A small image VQ-VAE, trained from scratch: decoder activation silu, decoder widths [48, 96, 192, 192].
Rows from block 6 of the encoder of a small image VQ-VAE, named by matrix and row number. Rows with one number belong to one channel. Each number is 200 + 20 x the weight over its row's rms, rounded and kept within 0 to 999. All counts start at 0.
Before each channel's rows are labels from the 100 images, of 14976, where the channel reaches its highest value: "responds to" is what is common among them; "colour at peak" is the nearest of a few named colours to the mean colour under the peak. Only what is clearly more common there than usual is listed. The data: retinal OCT scans (Kermany 2017).
# convs0: first 3x3 conv, stride 2 (encoder.blocks.6.convs.0.weight, 176x112x3x3, each kernel summed), inputs 56-111
# convs1: second 3x3 conv (encoder.blocks.6.convs.1.weight, 176x176x3x3, transposed, each kernel summed), outputs 59-117

responds to: finding: diabetic macular edema
colour at peak: white
convs0.47,210,169,201,205,155,201,227,218,204,201,192,193,203,164,243,177,238,202,189,221,183,186,180,174,197,216,164,179,216,226,214,177,209,221,211,195,228,181,205,181,216,188,207,209,212,169,178,197,225,195,216,209,200,189,201,218
convs1.47,202,142,198,204,199,194,216,194,212,226,205,171,218,202,192,214,205,203,181,203,197,199,185,203,156,187,172,190,198,219,200,196,173,127,184,212,209,185,215,190,196,153,211,203,198,199,226,200,228,225,212,199,236,199,174,202,187,223,195

responds to: finding: diabetic macular edema
colour at peak: grey
convs0.127,205,238,168,238,205,197,210,222,225,211,201,218,180,218,201,195,217,228,175,209,216,196,229,186,226,203,217,204,189,208,207,257,178,228,203,198,167,211,164,204,209,195,194,218,200,201,183,165,232,204,214,214,196,213,209,202
convs1.127,210,245,174,189,199,193,167,206,188,158,180,182,176,145,203,185,170,202,187,207,166,195,199,164,166,200,177,164,221,210,188,216,207,180,159,166,176,219,220,215,203,206,193,223,181,204,205,200,186,191,192,219,226,235,200,211,234,181,206

responds to: finding: choroidal neovascularization
colour at peak: grey
convs0.159,200,197,186,184,238,198,197,164,214,190,175,236,202,183,176,226,199,196,195,194,217,199,203,194,232,157,238,194,166,165,175,218,191,186,182,209,189,190,175,195,199,226,215,202,221,213,217,208,200,209,213,210,204,243,232,186
convs1.159,206,203,165,187,199,201,213,201,201,192,196,171,153,196,199,182,204,192,219,217,214,258,212,209,240,205,179,204,207,172,180,182,206,209,196,185,204,210,198,208,211,181,203,183,209,188,140,199,210,199,158,194,186,216,216,212,200,172,204

responds to: finding: normal
colour at peak: grey
convs0.77,215,197,167,170,170,225,184,181,238,196,137,201,210,174,221,211,163,175,192,200,182,214,227,217,200,198,224,220,189,191,180,205,182,207,197,223,162,173,164,195,192,208,216,163,198,200,207,193,214,212,234,204,180,191,179,224
convs1.77,200,145,185,215,197,212,211,180,211,188,217,216,192,203,184,195,200,227,208,198,203,220,207,196,244,204,209,221,175,206,174,180,211,215,187,192,207,178,191,209,200,201,208,215,202,202,225,227,208,207,199,214,203,174,214,212,207,230,220

responds to: finding: diabetic macular edema
colour at peak: grey
convs0.8,199,214,209,187,193,253,214,211,217,216,203,183,205,198,168,173,205,207,203,198,230,203,229,162,145,200,173,202,166,183,171,163,207,205,202,205,205,238,205,221,214,187,168,222,181,190,199,186,213,174,184,207,205,194,232,213
convs1.8,144,181,219,208,194,206,202,197,211,199,215,161,181,219,181,222,195,195,198,189,187,200,197,218,164,151,226,216,208,222,207,212,183,205,196,184,198,228,210,197,207,149,202,152,230,148,193,163,195,192,171,226,220,215,171,202,191,161,186

responds to: finding: diabetic macular edema
colour at peak: grey
convs0.109,214,218,210,216,199,228,204,181,221,211,169,206,212,169,223,197,214,200,199,208,208,224,234,236,210,216,208,225,205,170,180,185,188,208,199,185,169,200,189,180,239,212,209,192,205,214,221,173,212,242,252,210,179,201,192,190
convs1.109,198,139,195,207,204,204,185,198,220,168,184,188,211,207,153,167,194,186,173,218,182,180,209,188,140,222,182,215,221,184,204,198,201,149,191,217,192,192,208,156,225,212,200,221,216,172,174,203,211,201,186,230,210,202,187,216,230,196,194

responds to: finding: diabetic macular edema
colour at peak: grey
convs0.150,200,203,194,176,212,246,203,184,216,196,201,201,235,198,180,200,210,188,208,209,192,220,252,192,188,219,176,154,190,206,197,193,209,203,166,192,198,214,211,217,196,191,184,189,200,252,225,208,220,218,215,212,225,200,242,211
convs1.150,193,215,228,204,208,214,222,205,212,195,221,230,178,226,265,199,230,216,209,217,240,232,215,223,279,186,223,213,187,177,189,193,199,227,194,194,206,197,204,204,197,192,206,186,191,186,202,220,201,208,193,211,174,194,192,201,195,197,201

responds to: finding: diabetic macular edema
colour at peak: grey
convs0.75,201,218,174,212,181,242,199,179,202,201,164,200,192,209,221,209,218,229,222,190,216,201,190,193,210,184,202,203,213,200,185,278,209,198,234,203,247,194,156,211,215,170,206,194,215,193,210,216,227,193,197,223,190,221,198,196
convs1.75,227,220,208,200,190,207,183,209,208,188,161,214,217,215,212,206,242,179,222,196,259,225,201,211,198,227,222,190,211,196,192,170,225,224,209,219,213,201,210,218,222,211,202,225,247,233,230,230,205,199,187,206,190,198,217,206,235,219,194

responds to: finding: diabetic macular edema
colour at peak: grey
convs0.12,217,172,193,185,194,224,203,188,203,203,183,185,228,193,203,241,190,225,173,198,183,259,196,189,147,204,194,180,236,163,200,226,213,216,200,161,169,194,204,185,195,191,167,201,204,210,208,225,223,234,202,194,205,195,205,227
convs1.12,165,209,222,212,197,204,213,177,221,191,189,138,179,197,231,190,169,221,205,201,210,189,212,205,162,177,179,195,227,192,193,194,192,213,213,223,204,181,201,204,197,163,206,166,190,184,199,213,207,189,218,173,221,221,182,201,210,174,201

responds to: finding: diabetic macular edema
colour at peak: grey
convs0.170,217,169,188,204,193,177,202,188,224,199,191,219,172,201,195,150,206,195,201,184,229,166,182,160,206,199,201,209,192,177,204,207,199,195,201,170,196,169,179,178,188,251,179,189,205,171,185,185,206,173,185,209,202,188,236,214
convs1.170,209,242,180,200,203,195,194,187,202,233,188,217,178,206,184,234,193,190,204,201,186,201,194,184,165,205,184,172,256,179,191,197,195,170,194,181,200,181,203,185,180,174,194,177,197,193,197,167,208,197,189,174,216,207,223,210,188,183,194

responds to: finding: choroidal neovascularization; finding: diabetic macular edema
colour at peak: grey
convs0.93,168,220,209,202,239,176,206,200,213,172,203,219,219,158,186,241,221,217,212,208,194,198,248,199,216,200,234,172,229,174,203,165,225,195,164,193,207,218,214,225,245,242,203,210,198,237,216,196,189,244,176,215,212,240,171,179
convs1.93,165,148,219,213,199,201,202,213,219,208,188,161,199,181,215,174,202,163,191,219,207,231,192,202,176,199,219,214,223,183,175,178,221,209,221,137,186,213,209,217,177,186,195,156,199,206,199,227,216,208,203,182,194,200,209,212,241,197,187

responds to: finding: normal
colour at peak: grey
convs0.157,190,211,194,214,192,183,196,209,205,202,199,214,197,195,212,173,226,201,159,200,196,183,196,222,206,176,201,193,189,194,205,193,162,188,195,197,226,199,229,189,200,173,214,172,213,186,200,199,201,172,176,212,180,200,174,207
convs1.157,202,169,192,187,221,198,220,198,211,179,207,199,195,188,177,201,171,231,222,225,165,191,218,191,199,186,172,208,180,199,197,203,220,178,204,196,172,197,196,216,191,206,215,236,185,210,231,203,212,224,201,220,238,211,244,206,224,183,199

responds to: finding: diabetic macular edema
colour at peak: grey
convs0.172,217,158,158,185,189,183,189,246,188,165,208,179,208,202,190,203,229,218,219,210,206,172,192,190,192,206,194,158,194,225,200,173,183,192,209,193,226,210,201,206,185,213,213,190,217,176,200,219,212,176,207,208,203,189,194,197
convs1.172,185,217,236,222,197,205,215,219,208,200,220,204,191,212,217,218,204,222,222,212,173,209,199,197,258,216,221,213,195,171,218,220,177,218,198,248,198,209,215,212,215,167,217,170,208,195,187,200,215,200,188,202,217,221,192,187,190,192,206

responds to: finding: diabetic macular edema
colour at peak: grey
convs0.66,188,204,216,168,212,214,155,219,179,167,205,201,171,206,153,185,198,204,231,201,213,168,273,209,182,194,225,217,189,216,183,172,180,201,164,181,201,190,223,198,183,234,193,219,195,198,211,209,221,207,217,211,209,234,200,209
convs1.66,202,195,153,201,189,196,194,195,193,190,200,195,185,191,196,182,214,216,199,192,194,231,197,202,260,214,190,167,221,205,172,205,220,204,209,184,191,176,203,196,169,229,172,208,203,216,194,197,212,227,201,205,180,202,248,199,197,228,209

responds to: finding: diabetic macular edema
colour at peak: grey
convs0.16,224,204,215,224,251,231,201,196,227,211,194,217,236,213,216,180,205,226,213,203,213,180,216,191,201,200,185,199,208,222,167,212,204,199,179,229,182,211,246,242,190,212,184,191,212,151,189,191,206,218,210,204,207,179,171,226
convs1.16,215,246,211,200,199,208,185,204,193,192,196,156,185,169,249,226,207,215,193,180,197,211,221,207,174,215,184,161,241,223,265,185,258,238,214,185,197,199,197,215,226,219,179,248,200,210,219,203,185,194,191,207,181,194,208,203,221,225,190

responds to: finding: choroidal neovascularization
colour at peak: grey
convs0.140,184,209,210,190,250,218,207,226,185,212,211,182,198,210,190,193,253,201,168,223,190,178,214,153,230,169,230,195,199,220,173,222,215,181,214,210,216,208,186,227,184,140,216,185,195,201,198,173,205,161,187,202,223,219,145,214
convs1.140,205,241,192,201,190,200,179,215,216,232,213,195,211,208,241,246,230,196,204,208,199,192,204,183,190,185,210,204,176,179,206,183,211,223,223,200,185,222,211,263,212,216,196,195,202,211,211,195,198,209,176,223,192,193,201,197,151,190,210

responds to: finding: choroidal neovascularization
colour at peak: grey
convs0.27,218,213,202,180,240,218,241,178,180,220,196,204,245,197,163,232,186,194,187,215,220,221,210,168,187,196,190,194,198,181,176,187,215,210,174,175,208,197,201,194,190,182,201,190,217,182,211,216,177,176,189,204,222,210,221,208
convs1.27,211,153,181,223,159,210,191,212,209,182,195,182,174,178,184,191,204,207,209,200,205,213,203,223,203,194,231,194,188,147,183,206,183,237,206,201,218,228,189,228,210,194,193,189,200,199,228,197,184,186,162,227,209,210,222,170,230,190,213

responds to: finding: diabetic macular edema
colour at peak: grey
convs0.118,208,190,172,171,170,247,176,169,183,213,212,174,212,203,182,170,172,205,217,209,194,220,237,195,201,204,199,184,215,195,201,193,189,203,164,197,209,178,213,179,222,219,195,190,211,219,196,238,212,238,209,234,197,201,198,209
convs1.118,193,238,209,197,210,209,216,190,209,173,236,247,193,222,268,169,221,211,238,203,219,225,215,191,266,221,213,206,170,211,129,177,201,189,190,213,199,189,207,163,221,210,193,209,233,208,222,217,222,213,210,201,195,191,178,203,208,227,205

responds to: finding: diabetic macular edema
colour at peak: grey
convs0.1,207,205,216,185,195,179,183,185,216,199,210,196,210,189,221,171,214,196,193,200,192,182,216,138,184,210,198,200,229,157,182,206,222,207,230,202,212,175,186,156,214,139,226,185,193,201,212,212,204,238,194,197,202,194,203,213
convs1.1,183,172,191,204,210,212,189,166,222,216,229,224,190,192,218,192,218,197,206,220,216,228,211,201,204,206,231,214,189,225,203,161,172,151,175,162,199,188,208,209,190,196,198,173,184,193,194,202,214,205,205,162,194,206,163,198,198,202,204

responds to: finding: normal
colour at peak: grey
convs0.126,244,184,242,209,186,175,232,204,221,225,202,244,209,157,192,232,166,176,219,225,153,198,246,210,199,193,197,163,225,192,230,201,225,240,206,212,185,236,206,219,196,198,189,191,211,172,194,194,188,197,189,202,209,202,195,228
convs1.126,160,163,198,215,175,204,205,206,219,179,193,143,192,200,217,174,119,224,213,209,170,185,215,220,153,192,224,210,204,200,225,213,178,199,166,197,207,177,221,210,199,176,196,150,207,164,222,195,208,211,190,206,210,207,178,176,216,194,211

responds to: finding: diabetic macular edema
colour at peak: grey
convs0.43,238,237,183,235,176,176,205,181,199,219,229,179,219,219,245,182,177,186,192,217,223,181,189,238,187,175,211,174,220,175,184,177,194,199,204,179,231,178,163,195,209,206,207,194,217,207,176,219,214,203,197,215,196,177,184,225
convs1.43,192,193,195,215,199,201,204,208,207,230,199,243,214,190,207,210,216,223,209,224,206,199,200,203,209,201,200,204,181,211,262,196,189,178,223,187,178,181,183,220,195,170,202,218,156,216,217,206,214,203,196,191,213,221,216,197,186,198,199

responds to: finding: diabetic macular edema
colour at peak: grey
convs0.60,216,256,222,215,204,166,208,206,225,196,212,256,203,206,193,184,253,150,217,197,208,212,191,174,180,206,196,186,199,200,220,183,240,214,243,215,197,204,213,232,172,214,216,201,172,195,184,180,203,210,204,195,221,226,223,201
convs1.60,166,158,184,199,191,203,201,185,209,189,205,204,159,207,176,166,173,200,183,205,234,199,184,205,186,151,201,212,188,153,194,187,156,182,196,174,199,213,211,202,180,171,213,188,178,193,205,196,208,198,192,226,202,207,188,195,228,208,203

responds to: finding: normal
colour at peak: grey
convs0.80,193,221,238,193,184,167,211,209,184,202,241,206,158,204,212,195,221,219,186,196,231,169,209,188,212,175,187,160,188,167,209,193,197,205,198,210,220,213,204,212,198,185,193,218,192,206,196,202,214,191,184,210,207,193,234,197
convs1.80,179,176,204,187,191,165,210,218,210,192,172,190,212,207,164,211,202,199,218,241,171,191,191,213,163,187,195,207,198,197,189,210,179,218,216,225,178,201,213,205,194,212,210,207,185,208,197,172,212,202,193,194,219,218,213,191,220,172,172

responds to: finding: diabetic macular edema
colour at peak: grey
convs0.120,190,200,216,127,208,193,222,212,166,187,217,176,200,180,192,235,184,200,173,206,209,189,177,168,187,178,219,201,225,197,229,186,242,207,172,214,225,213,200,206,197,213,220,209,204,244,212,196,214,209,215,214,210,237,239,190
convs1.120,174,168,177,201,191,192,209,227,212,204,187,193,204,207,216,184,186,181,200,213,212,223,183,214,231,214,199,195,183,164,201,201,191,169,211,165,186,186,206,185,197,186,196,178,184,200,164,194,212,192,185,241,206,214,198,189,224,200,214

responds to: finding: normal
colour at peak: grey
convs0.91,218,210,224,210,153,198,197,185,223,222,179,166,186,180,208,215,201,209,183,216,201,210,200,251,225,201,195,204,219,192,219,209,185,202,209,190,202,186,193,177,190,196,225,173,218,176,185,236,195,194,214,222,168,189,239,210
convs1.91,195,172,185,201,211,213,211,179,211,205,184,186,210,205,186,189,176,204,203,218,212,162,213,202,195,219,176,224,211,182,184,185,213,180,208,207,175,168,183,205,212,182,202,232,199,195,176,228,207,207,208,217,221,193,190,202,202,219,215

responds to: finding: normal
colour at peak: grey
convs0.30,216,195,218,202,182,153,216,225,221,220,231,210,219,182,209,239,171,206,198,205,181,202,166,184,231,199,206,181,219,201,228,218,224,187,226,170,198,220,191,195,179,225,171,202,189,180,174,196,187,185,175,186,208,185,171,204
convs1.30,217,164,191,212,184,202,225,218,209,192,206,196,187,211,181,207,198,204,201,195,164,203,186,222,152,172,181,195,176,214,211,202,162,205,178,211,199,192,204,215,160,221,195,204,206,209,197,201,194,198,178,207,222,236,215,180,210,171,214

responds to: finding: diabetic macular edema
colour at peak: grey
convs0.106,166,206,169,156,213,262,213,217,161,174,184,228,216,196,188,173,240,214,213,181,203,238,194,171,192,211,214,167,196,208,160,188,195,186,187,196,216,223,215,229,185,223,185,193,189,188,214,192,230,234,224,201,208,184,208,209
convs1.106,206,205,170,209,193,201,188,193,208,205,182,186,243,213,211,225,211,195,202,184,249,195,189,223,216,194,205,208,188,183,198,168,229,188,247,203,226,178,186,206,246,206,190,188,187,215,226,225,193,210,214,200,201,194,239,202,219,248,206

responds to: finding: diabetic macular edema
colour at peak: grey
convs0.38,206,209,194,179,200,259,185,196,218,190,196,193,223,184,168,209,204,189,229,195,192,183,224,219,174,207,180,190,170,196,206,202,210,212,179,203,200,179,179,225,185,200,188,196,199,250,178,183,225,214,205,218,223,219,193,215
convs1.38,202,183,193,204,206,202,213,212,209,191,227,225,178,200,238,184,216,214,219,211,224,232,192,186,268,206,212,203,155,166,158,197,218,181,195,202,188,185,203,172,199,228,192,224,187,206,224,206,222,213,208,198,200,217,194,195,215,182,214

responds to: finding: diabetic macular edema
colour at peak: grey
convs0.99,203,191,194,210,178,211,207,158,152,210,195,166,213,217,216,184,255,197,204,213,201,211,256,197,186,201,177,183,178,217,224,222,202,212,189,207,202,203,195,204,159,176,189,197,195,191,160,179,225,156,177,207,184,217,188,225
convs1.99,221,191,215,198,204,209,198,211,198,212,250,212,211,240,175,202,204,221,210,215,217,194,213,200,252,223,248,233,175,180,158,235,211,208,196,217,219,183,226,166,195,213,203,207,216,193,170,218,218,219,206,186,177,209,188,190,213,180,197

responds to: finding: diabetic macular edema
colour at peak: grey
convs0.78,219,215,170,232,215,171,171,211,215,209,212,200,213,172,208,189,189,192,198,195,216,162,163,235,222,188,215,223,213,206,185,230,198,193,206,220,224,181,189,174,224,185,208,170,194,193,213,237,197,191,204,193,195,201,197,227
convs1.78,176,221,212,209,189,203,198,188,222,183,170,217,215,187,187,210,207,179,218,193,234,210,196,187,214,226,202,182,179,206,172,192,228,263,194,202,197,176,194,185,219,195,197,225,169,204,188,189,216,203,191,162,229,198,199,203,212,231,211

responds to: finding: normal
colour at peak: grey
convs0.31,215,233,237,254,180,155,202,218,182,208,232,193,208,195,227,178,237,209,194,204,219,166,172,229,231,184,162,196,216,189,239,192,201,203,227,181,205,190,198,165,200,171,203,198,201,197,173,227,192,204,177,214,196,195,222,216
convs1.31,206,186,199,204,205,187,199,195,224,213,193,228,212,205,200,207,205,215,214,236,163,170,207,193,183,213,187,206,168,184,198,199,196,191,209,234,173,209,188,194,206,205,191,209,181,202,210,194,225,222,202,166,226,206,198,190,171,170,192

responds to: finding: normal
colour at peak: grey
convs0.128,202,205,210,195,158,171,168,202,167,173,195,215,176,227,197,168,221,212,180,187,227,178,210,208,222,200,156,197,220,230,225,183,184,190,199,183,221,181,227,217,195,179,216,218,195,207,196,241,215,186,198,211,213,224,213,207
convs1.128,217,221,195,186,217,183,204,204,194,219,217,221,202,205,233,203,182,214,212,225,174,202,214,182,241,214,190,218,225,239,208,201,198,208,222,200,158,221,207,186,182,202,188,196,180,197,200,189,220,223,201,172,195,199,187,195,181,181,198