Rows from block 2 of the decoder of a small image VQ-VAE, named by matrix and row number. Rows with one number belong to one channel. Each number is 128 + 24 x the weight over its row's rms, rounded and kept within 0 to 255. All counts start at 0. Numbers have three digits each. After the name is the row's rms in percent of the matrix's.
After each channel's rows are labels from the 100 images, of 14976, where the channel reaches its highest value: "top examples" is what is common among them. Only what is clearly more common there than usual is listed. The data: retinal OCT scans (Kermany 2017). In brackets: how many of the 100.
# convs0: first 3x3 conv (decoder.decb.0.0.convs.0.weight, 192x192x3x3, each kernel summed), inputs 0-38
# convs1: second 3x3 conv (decoder.decb.0.0.convs.1.weight, 192x192x3x3, transposed, each kernel summed), outputs 0-38

convs0.2 143:146100114097134139089093147123119152132102129088048149144137085107120155119123111105115136142141136108106154138157135
convs1.2 130:090175141185112094119134122109159082113068088116130128088104118146185106088104109133112134136103144137146123117069127
top examples: finding: choroidal neovascularization (100)

convs0.120 102:135137111132125137144077076138119090129120117118130165157126122155127183181081129126120090141082138102108155130091134
convs1.120 092:109145130087115113175118101107082156122191123136122116106128118092125082095176120133102150132157130140114101092145121
top examples: finding: diabetic macular edema (28)

convs0.191 103:158101054112102128122127110126160126136090140095133116112072154088133088111100069087085116108107155143146152113125127
convs1.191 093:124141138146128113105115086113114132129112150147128109127132114160113155136186152147128142104142147147163136134109132
top examples: finding: diabetic macular edema (34)

convs0.85 125:140125152127158124072094123136108117139114121121088150093099111103125151158112136122108129139141132123123136156138119
convs1.85 090:132176143129121134131135107072151107092127123116124105128140171136145144105155142122123152125115122131165125129132097
top examples: finding: choroidal neovascularization (94)

convs0.150 140:149116132115132037154130123135141160081088079128095157156110147141122130130140137136070143075133112103137140140133111
convs1.150 133:153125145121144127094117104160136113132136136160125122124111151144139097165098106132162108137147133107122167165137156
top examples: finding: diabetic macular edema (50)

convs0.12 092:128153132147166128142118155155188131133128119134148177152157124100148152121130185102105149144144153138178122096164142
convs1.12 110:120106111164051155149156108091066115115124134088133101112126098155125109143146079184132119099088118177121139170111142
top examples: finding: choroidal neovascularization (75)

convs0.160 084:160138090103118103108131141162145126100133139140147132106148120154130160086119074094149119139133137071105112136174101
convs1.160 080:068137125122113150090108136125130129132115151133118131131178101097177069170084161117122142085143106110127132111131098
top examples: finding: choroidal neovascularization (60); finding: diabetic macular edema (35)

convs0.116 130:133123086111119117183122089125079121117162136124111124103118149104114126129134103127139145121129127097099114132137134
convs1.116 123:104113115134138132078126120144221127134121121107138149111107120112124097125127138156106092153096177164143110170103072
top examples: finding: normal (95)

convs0.139 092:119123134124136109111147112144102131144128134097103136118068099127089161069132091152123088127145134148120120114106123
convs1.139 087:141158155080149084078158099114160131106107137126100114127202136152160108124127090115109111160144127112121112136120121
top examples: finding: diabetic macular edema (35)

convs0.162 104:118126108065116129121130128128120169097086094100108127141129113146149122116128113109094147083107098138112093124145067
convs1.162 118:116125145167144141168109112115117080156106105131149124071116137116136131150149117089131085147133171147149154157143124
top examples: finding: choroidal neovascularization (60)

convs0.156 104:135145117087171113145117142131119108108092145133045126079112107122116164106118103160122115124159110118106127116154100
convs1.156 094:090075105114105198128135120116141131143171141144144152148150118160091111132098125110122098107098114158108163147149109
top examples: finding: choroidal neovascularization (78)

convs0.9 087:122105127096135122116157128108147135134150093125094114114128131122140101107132115088105142115117148113100093140108115
convs1.9 128:151112104131096130115114109108140114151151124160112106127113163131139146147141118126156141134119137116145092088099173
top examples: finding: choroidal neovascularization (62)

convs0.175 102:134114104110117113164147113163146155110074107104105143177135109135130169154128137138088137121124137121113165104139108
convs1.175 110:162174136090138116168101186083110126126102144133129129116082149146076127113140101139104125127117077131096092122146137
top examples: finding: diabetic macular edema (36)

convs0.190 094:120125122114168135141112141122156152118153140130101115143128157132119118151094132130132138116161133104110151127096102
convs1.190 091:132101106142106157129124101154134170135119137136112136138143114116136172126139133141118088112110125131103123117164149
top examples: finding: choroidal neovascularization (86)

convs0.182 120:124127119080135123131147142168116142075126126137050162144135103153104148129126138172067138150134131107149163134154107
convs1.182 112:138108110113132131149117142118112133120167108136160124097084179119124115139145084127190121104114089120144110125147132
top examples: finding: choroidal neovascularization (77)

convs0.144 096:144137155103150130114131150147110099113126110102098123146134121151144097090154138152116170103094149131114100133120114
convs1.144 103:106145116124114118137119122108121158124169141165159133153136156140107128135148156056180115142135085083128113140139132
top examples: finding: choroidal neovascularization (59)

convs0.122 110:148138117135108112111084130122128085104131135126117172110094150133116158183126112162123124138126045134120111140129133
convs1.122 085:104108125129108104108162094108119157116118135128091109137151138145134094088107174124106114140116161122087164095127132
top examples: finding: choroidal neovascularization (67)

convs0.176 093:104122103123145142091137139152128130114115164110105142095145124176141140147085087114105136137093136160110135139117092
convs1.176 089:156140147090169163134138124160159130145149121170116133170104096107095169164140140168148119109182124170115115123150149
top examples: finding: choroidal neovascularization (66); finding: diabetic macular edema (34)

convs0.138 105:147107097121121083106156091118125105131111136108103093100109117119132118130097092109108101130141103138121173156117056
convs1.138 114:116156139102148134148157108137158122131178107157132139150145105140089129121146183136128170118112171133114125148083157
top examples: finding: choroidal neovascularization (62)

convs0.26 098:150138084137135135160136149161156103128080123124101108109127172095126159146134141141129119159120118181145172146145080
convs1.26 079:107124083100121110098138140083075103108073107135108141142085124155144110165051123116088141120148119059081137166126088
top examples: finding: diabetic macular edema (38)

convs0.51 085:150141085128135109116151120127101100127113135110096108056085125090108122101175155136085154128115151139129119123118100
convs1.51 079:107130150107123090072148140109133115118119137121091132117157107122149134145092108125133114137104135124130127145109106
top examples: finding: diabetic macular edema (30)

convs0.98 094:096103124119113141142138095146100135100086140143115146112128161113130154106132143143125141136125086146149156110128152
convs1.98 095:131116091113129109158147134081112106139143097142129147136093121127115068179123127065126125161135144103115113091127124
top examples: finding: diabetic macular edema (44)

convs0.87 106:160124141127152139136115107141156131136139115125134146144138086104163191167140130149131135134187150142130145123131114
convs1.87 098:108110118159133164116177115104146148108141130173143121112111163136140101108121093186141145130171155078154152138135147
top examples: finding: choroidal neovascularization (71)

convs0.74 116:126143118106130142144117129125130103113086135165128147139158084145140178131121118133137112130172121127114089106154114
convs1.74 082:144145147110147127126130118081120153131163135081132143129125167133107121111086144077104158130103156131152152158175116
top examples: finding: choroidal neovascularization (74)

convs0.60 099:176151128136110111125110125164139147136118135168114130129160148146114188150135147149141181142180164162125099082144148
convs1.60 099:099137111168134127130142133145083128108117129101110119149165114129152089089098100088137064118094131090122144156116177
top examples: finding: diabetic macular edema (75)

convs0.106 093:117152090114114098136106112118174141135135128148127105113145116143124141135099085121122143131130138102113148149118102
convs1.106 091:148109158134137092116144113150124121110123117129122125118131136131160181108136129198072126115126103135144142112118104
top examples: finding: diabetic macular edema (45)

convs0.59 086:156167119119129126178119140151152140158105123100149129073137134094095089143175104114108131142118102107144127131110145
convs1.59 113:127111125092138145100137129094125128130115138137116154150133116183167136135144110133151115122131138099129146125164141
top examples: finding: diabetic macular edema (73)

convs0.143 097:100119112090153135110114100156116155135134144097109106074125120130123144150140120107099104141105064128106161150151116
convs1.143 095:150129125196108117176144098093157135106142094139137157142160128172130086117125128147120108135131134093102121144110150
top examples: finding: diabetic macular edema (30)

convs0.101 114:122187075104158124138110184098123149139108130105131116138060124140187164158103080116127124124134124118119120118155151
convs1.101 109:132099159148092099129190065157119113105122114128126163127193125134101087114136190154094109122092170143104145157111128
top examples: finding: choroidal neovascularization (94)

convs0.13 105:163124093132088094153155137125113141134136123130120141149081134140103147136147117133132132137115201117144100032190129
convs1.13 090:067132153122123143077120145106155128116091125123124104096175089115141115117113107154108103122171079143125132183112089
top examples: finding: normal (96)

convs0.43 094:152098105139105087072142119161146141116128106126118136167149100144098129148131115135132130128119100092127145116136119
convs1.43 090:091127165096114089168124134121128110137109147125116112113080116149144142080136143083128143144133154152121097126076131
top examples: finding: diabetic macular edema (44)

convs0.0 093:142112091109165075135142141088171117133130126157117182142152142111137136148146131125097157153127139113127158138132138
convs1.0 097:105102122169141178134177125120101136131145155120123106157107096144120133086112133187165100138094140146105109168123113
top examples: finding: diabetic macular edema (79)

convs0.164 107:095095132137122120183097115131135182123115146141089111073137125126112115153122118173084154148147117147114147123072077
convs1.164 089:157176073113097145099123110117117103131136117110161164142112111154166148155125106088171119137104134119168105151152155
top examples: finding: choroidal neovascularization (66)

convs0.95 100:122160112134115137056147137121156143140094141110121124120141114124081180101128100139122140139136120122098153128137124
convs1.95 120:139125133062175126126096136133115121122152118151119147115136136139126126161143125068154125119147151083135104134131102
top examples: finding: choroidal neovascularization (93)

convs0.133 125:130148140102122142132148094095133132096131127143095132083125150126120149143107138136088129127121125119150094117131125
convs1.133 110:148128099161119100098125114143127147110110128142141136146126155096123129142171147121114161141127130113118130133123143
top examples: finding: choroidal neovascularization (83)

convs0.103 106:156128111119131125066128137116134114161095127129121091141125139112097087137137099131141137135120115123095090089101119
convs1.103 100:125113156125129180131136126132120165105149130103130139154150142167111127102128137154158121132090162098161159180130105
top examples: finding: choroidal neovascularization (79)

convs0.126 127:159167128115105111180120097081131090116099134128124105130102150087182161098091116146112150125053074116128161127099103
convs1.126 110:072083143119130132083164136125106149135139134075126112133142139182150086140162123125132128143122166151167071135127187
top examples: finding: diabetic macular edema (76)

convs0.152 097:082123132115158151080140117149109150117119113095102083096089117120199145141174141153102137099135057136097066101101086
convs1.152 088:178126165144150113171096105159120129139137151184114137127175141163101137107148134154117109122099144082155156155172166
top examples: finding: diabetic macular edema (33)

convs0.153 111:115168082108136110092120138144083129137096141090117119125076131162157114094124125129096115125153141165141112121067121
convs1.153 114:149105177171121163139123129128167109136142131118143119142129117114092121163129123149166167117107124107148162180160136
top examples: finding: diabetic macular edema (39)

convs0.171 096:150053162117128119116145113120108130127166101081126107086107123133159117125095137107108110119130118119135128145146095
convs1.171 121:109131118201119137133135097143141140132147142145138145189162127133129149128132122138146119100139117100097134120127175
top examples: finding: choroidal neovascularization (71)

convs0.108 106:168153115110132121106107143121104139135090141148085128106125131105139159102136106182132103133143110096134141114122142
convs1.108 095:092131129082131071125133118119092159117099115133090169115152153153079117103180164126080135107097142096103117147132101
top examples: finding: choroidal neovascularization (92)

convs0.23 092:140114097099130081073121094126107078124102108134103164103157111112108147129145139126135149111134136098100120141156060
convs1.23 101:126116134159117141122122176073121110155130137134145145115082102119145084150106109095138140166093145131135105090133147
top examples: finding: choroidal neovascularization (61)

convs0.32 107:104145101127091069148094097152137123120090110119140155173152097121104141124121111115070136122110137136129151077149149
convs1.32 090:141133094128118134119146154104135092127128142138154129078108139067179108136158096126176089131166175100102106099147167
top examples: finding: diabetic macular edema (60)

convs0.188 101:143130132146111097128169108118093151125141100113113111133111134109109087126109098148110112098144173101129085088093111
convs1.188 086:120123090106133114152087132126119170147150140114131122095174132123156159143105147187124119126110105130158125126134089
top examples: finding: choroidal neovascularization (62)

convs0.21 103:113133145125138102140115124144140110134139128130118162103120106150140148150101142123092140134136162144098074171138122
convs1.21 101:131151099142133115135125131137110100106131141136098110137155144128160095154149126108146156115142105085123125055131150
top examples: finding: diabetic macular edema (37)

convs0.147 083:113125115165090113103143096138122171127114098095104102113104128122102105117152127108143150124125108151141109121051113
convs1.147 078:127116140070091134181147137156137108151127160134163122124141099153120118086103098088122110094136151123090104114150122
top examples: finding: diabetic macular edema (28)

convs0.84 087:183137109133144101135116127094125165090143117138075130127082126133108139135124128096124126077120131130129136122104148
convs1.84 086:143162104151135131128099086146133107100119176102143092141100126163129145103147138114156152115136105139151108113145168
top examples: finding: normal (86)

convs0.181 085:122130112083139131159159123145146117118110107150076136106085111134147094127125108190107126138096158143123142116137116
convs1.181 083:124141095131127139127123130147158131126144166119155092135104142127073166077081148078112156146143091173152118118136145
top examples: finding: normal (87)

convs0.174 109:136132130134120126123148088123156166111115145138121151108133113153127127166126102125076113130168144146157146159146131
convs1.174 098:120145148125076105143098121133089139118174124126129125138136113160099120086122153096117143119135113093108145120117119
top examples: finding: choroidal neovascularization (70)

convs0.33 118:147147135090110127135144096130146090155126134132117140139130127126126136145092136108064112140117129115115132108154099
convs1.33 084:126121115112099128129090135146117126116139117140150081130104092133130140167141150106177118117154162133175133132115186
top examples: finding: choroidal neovascularization (84)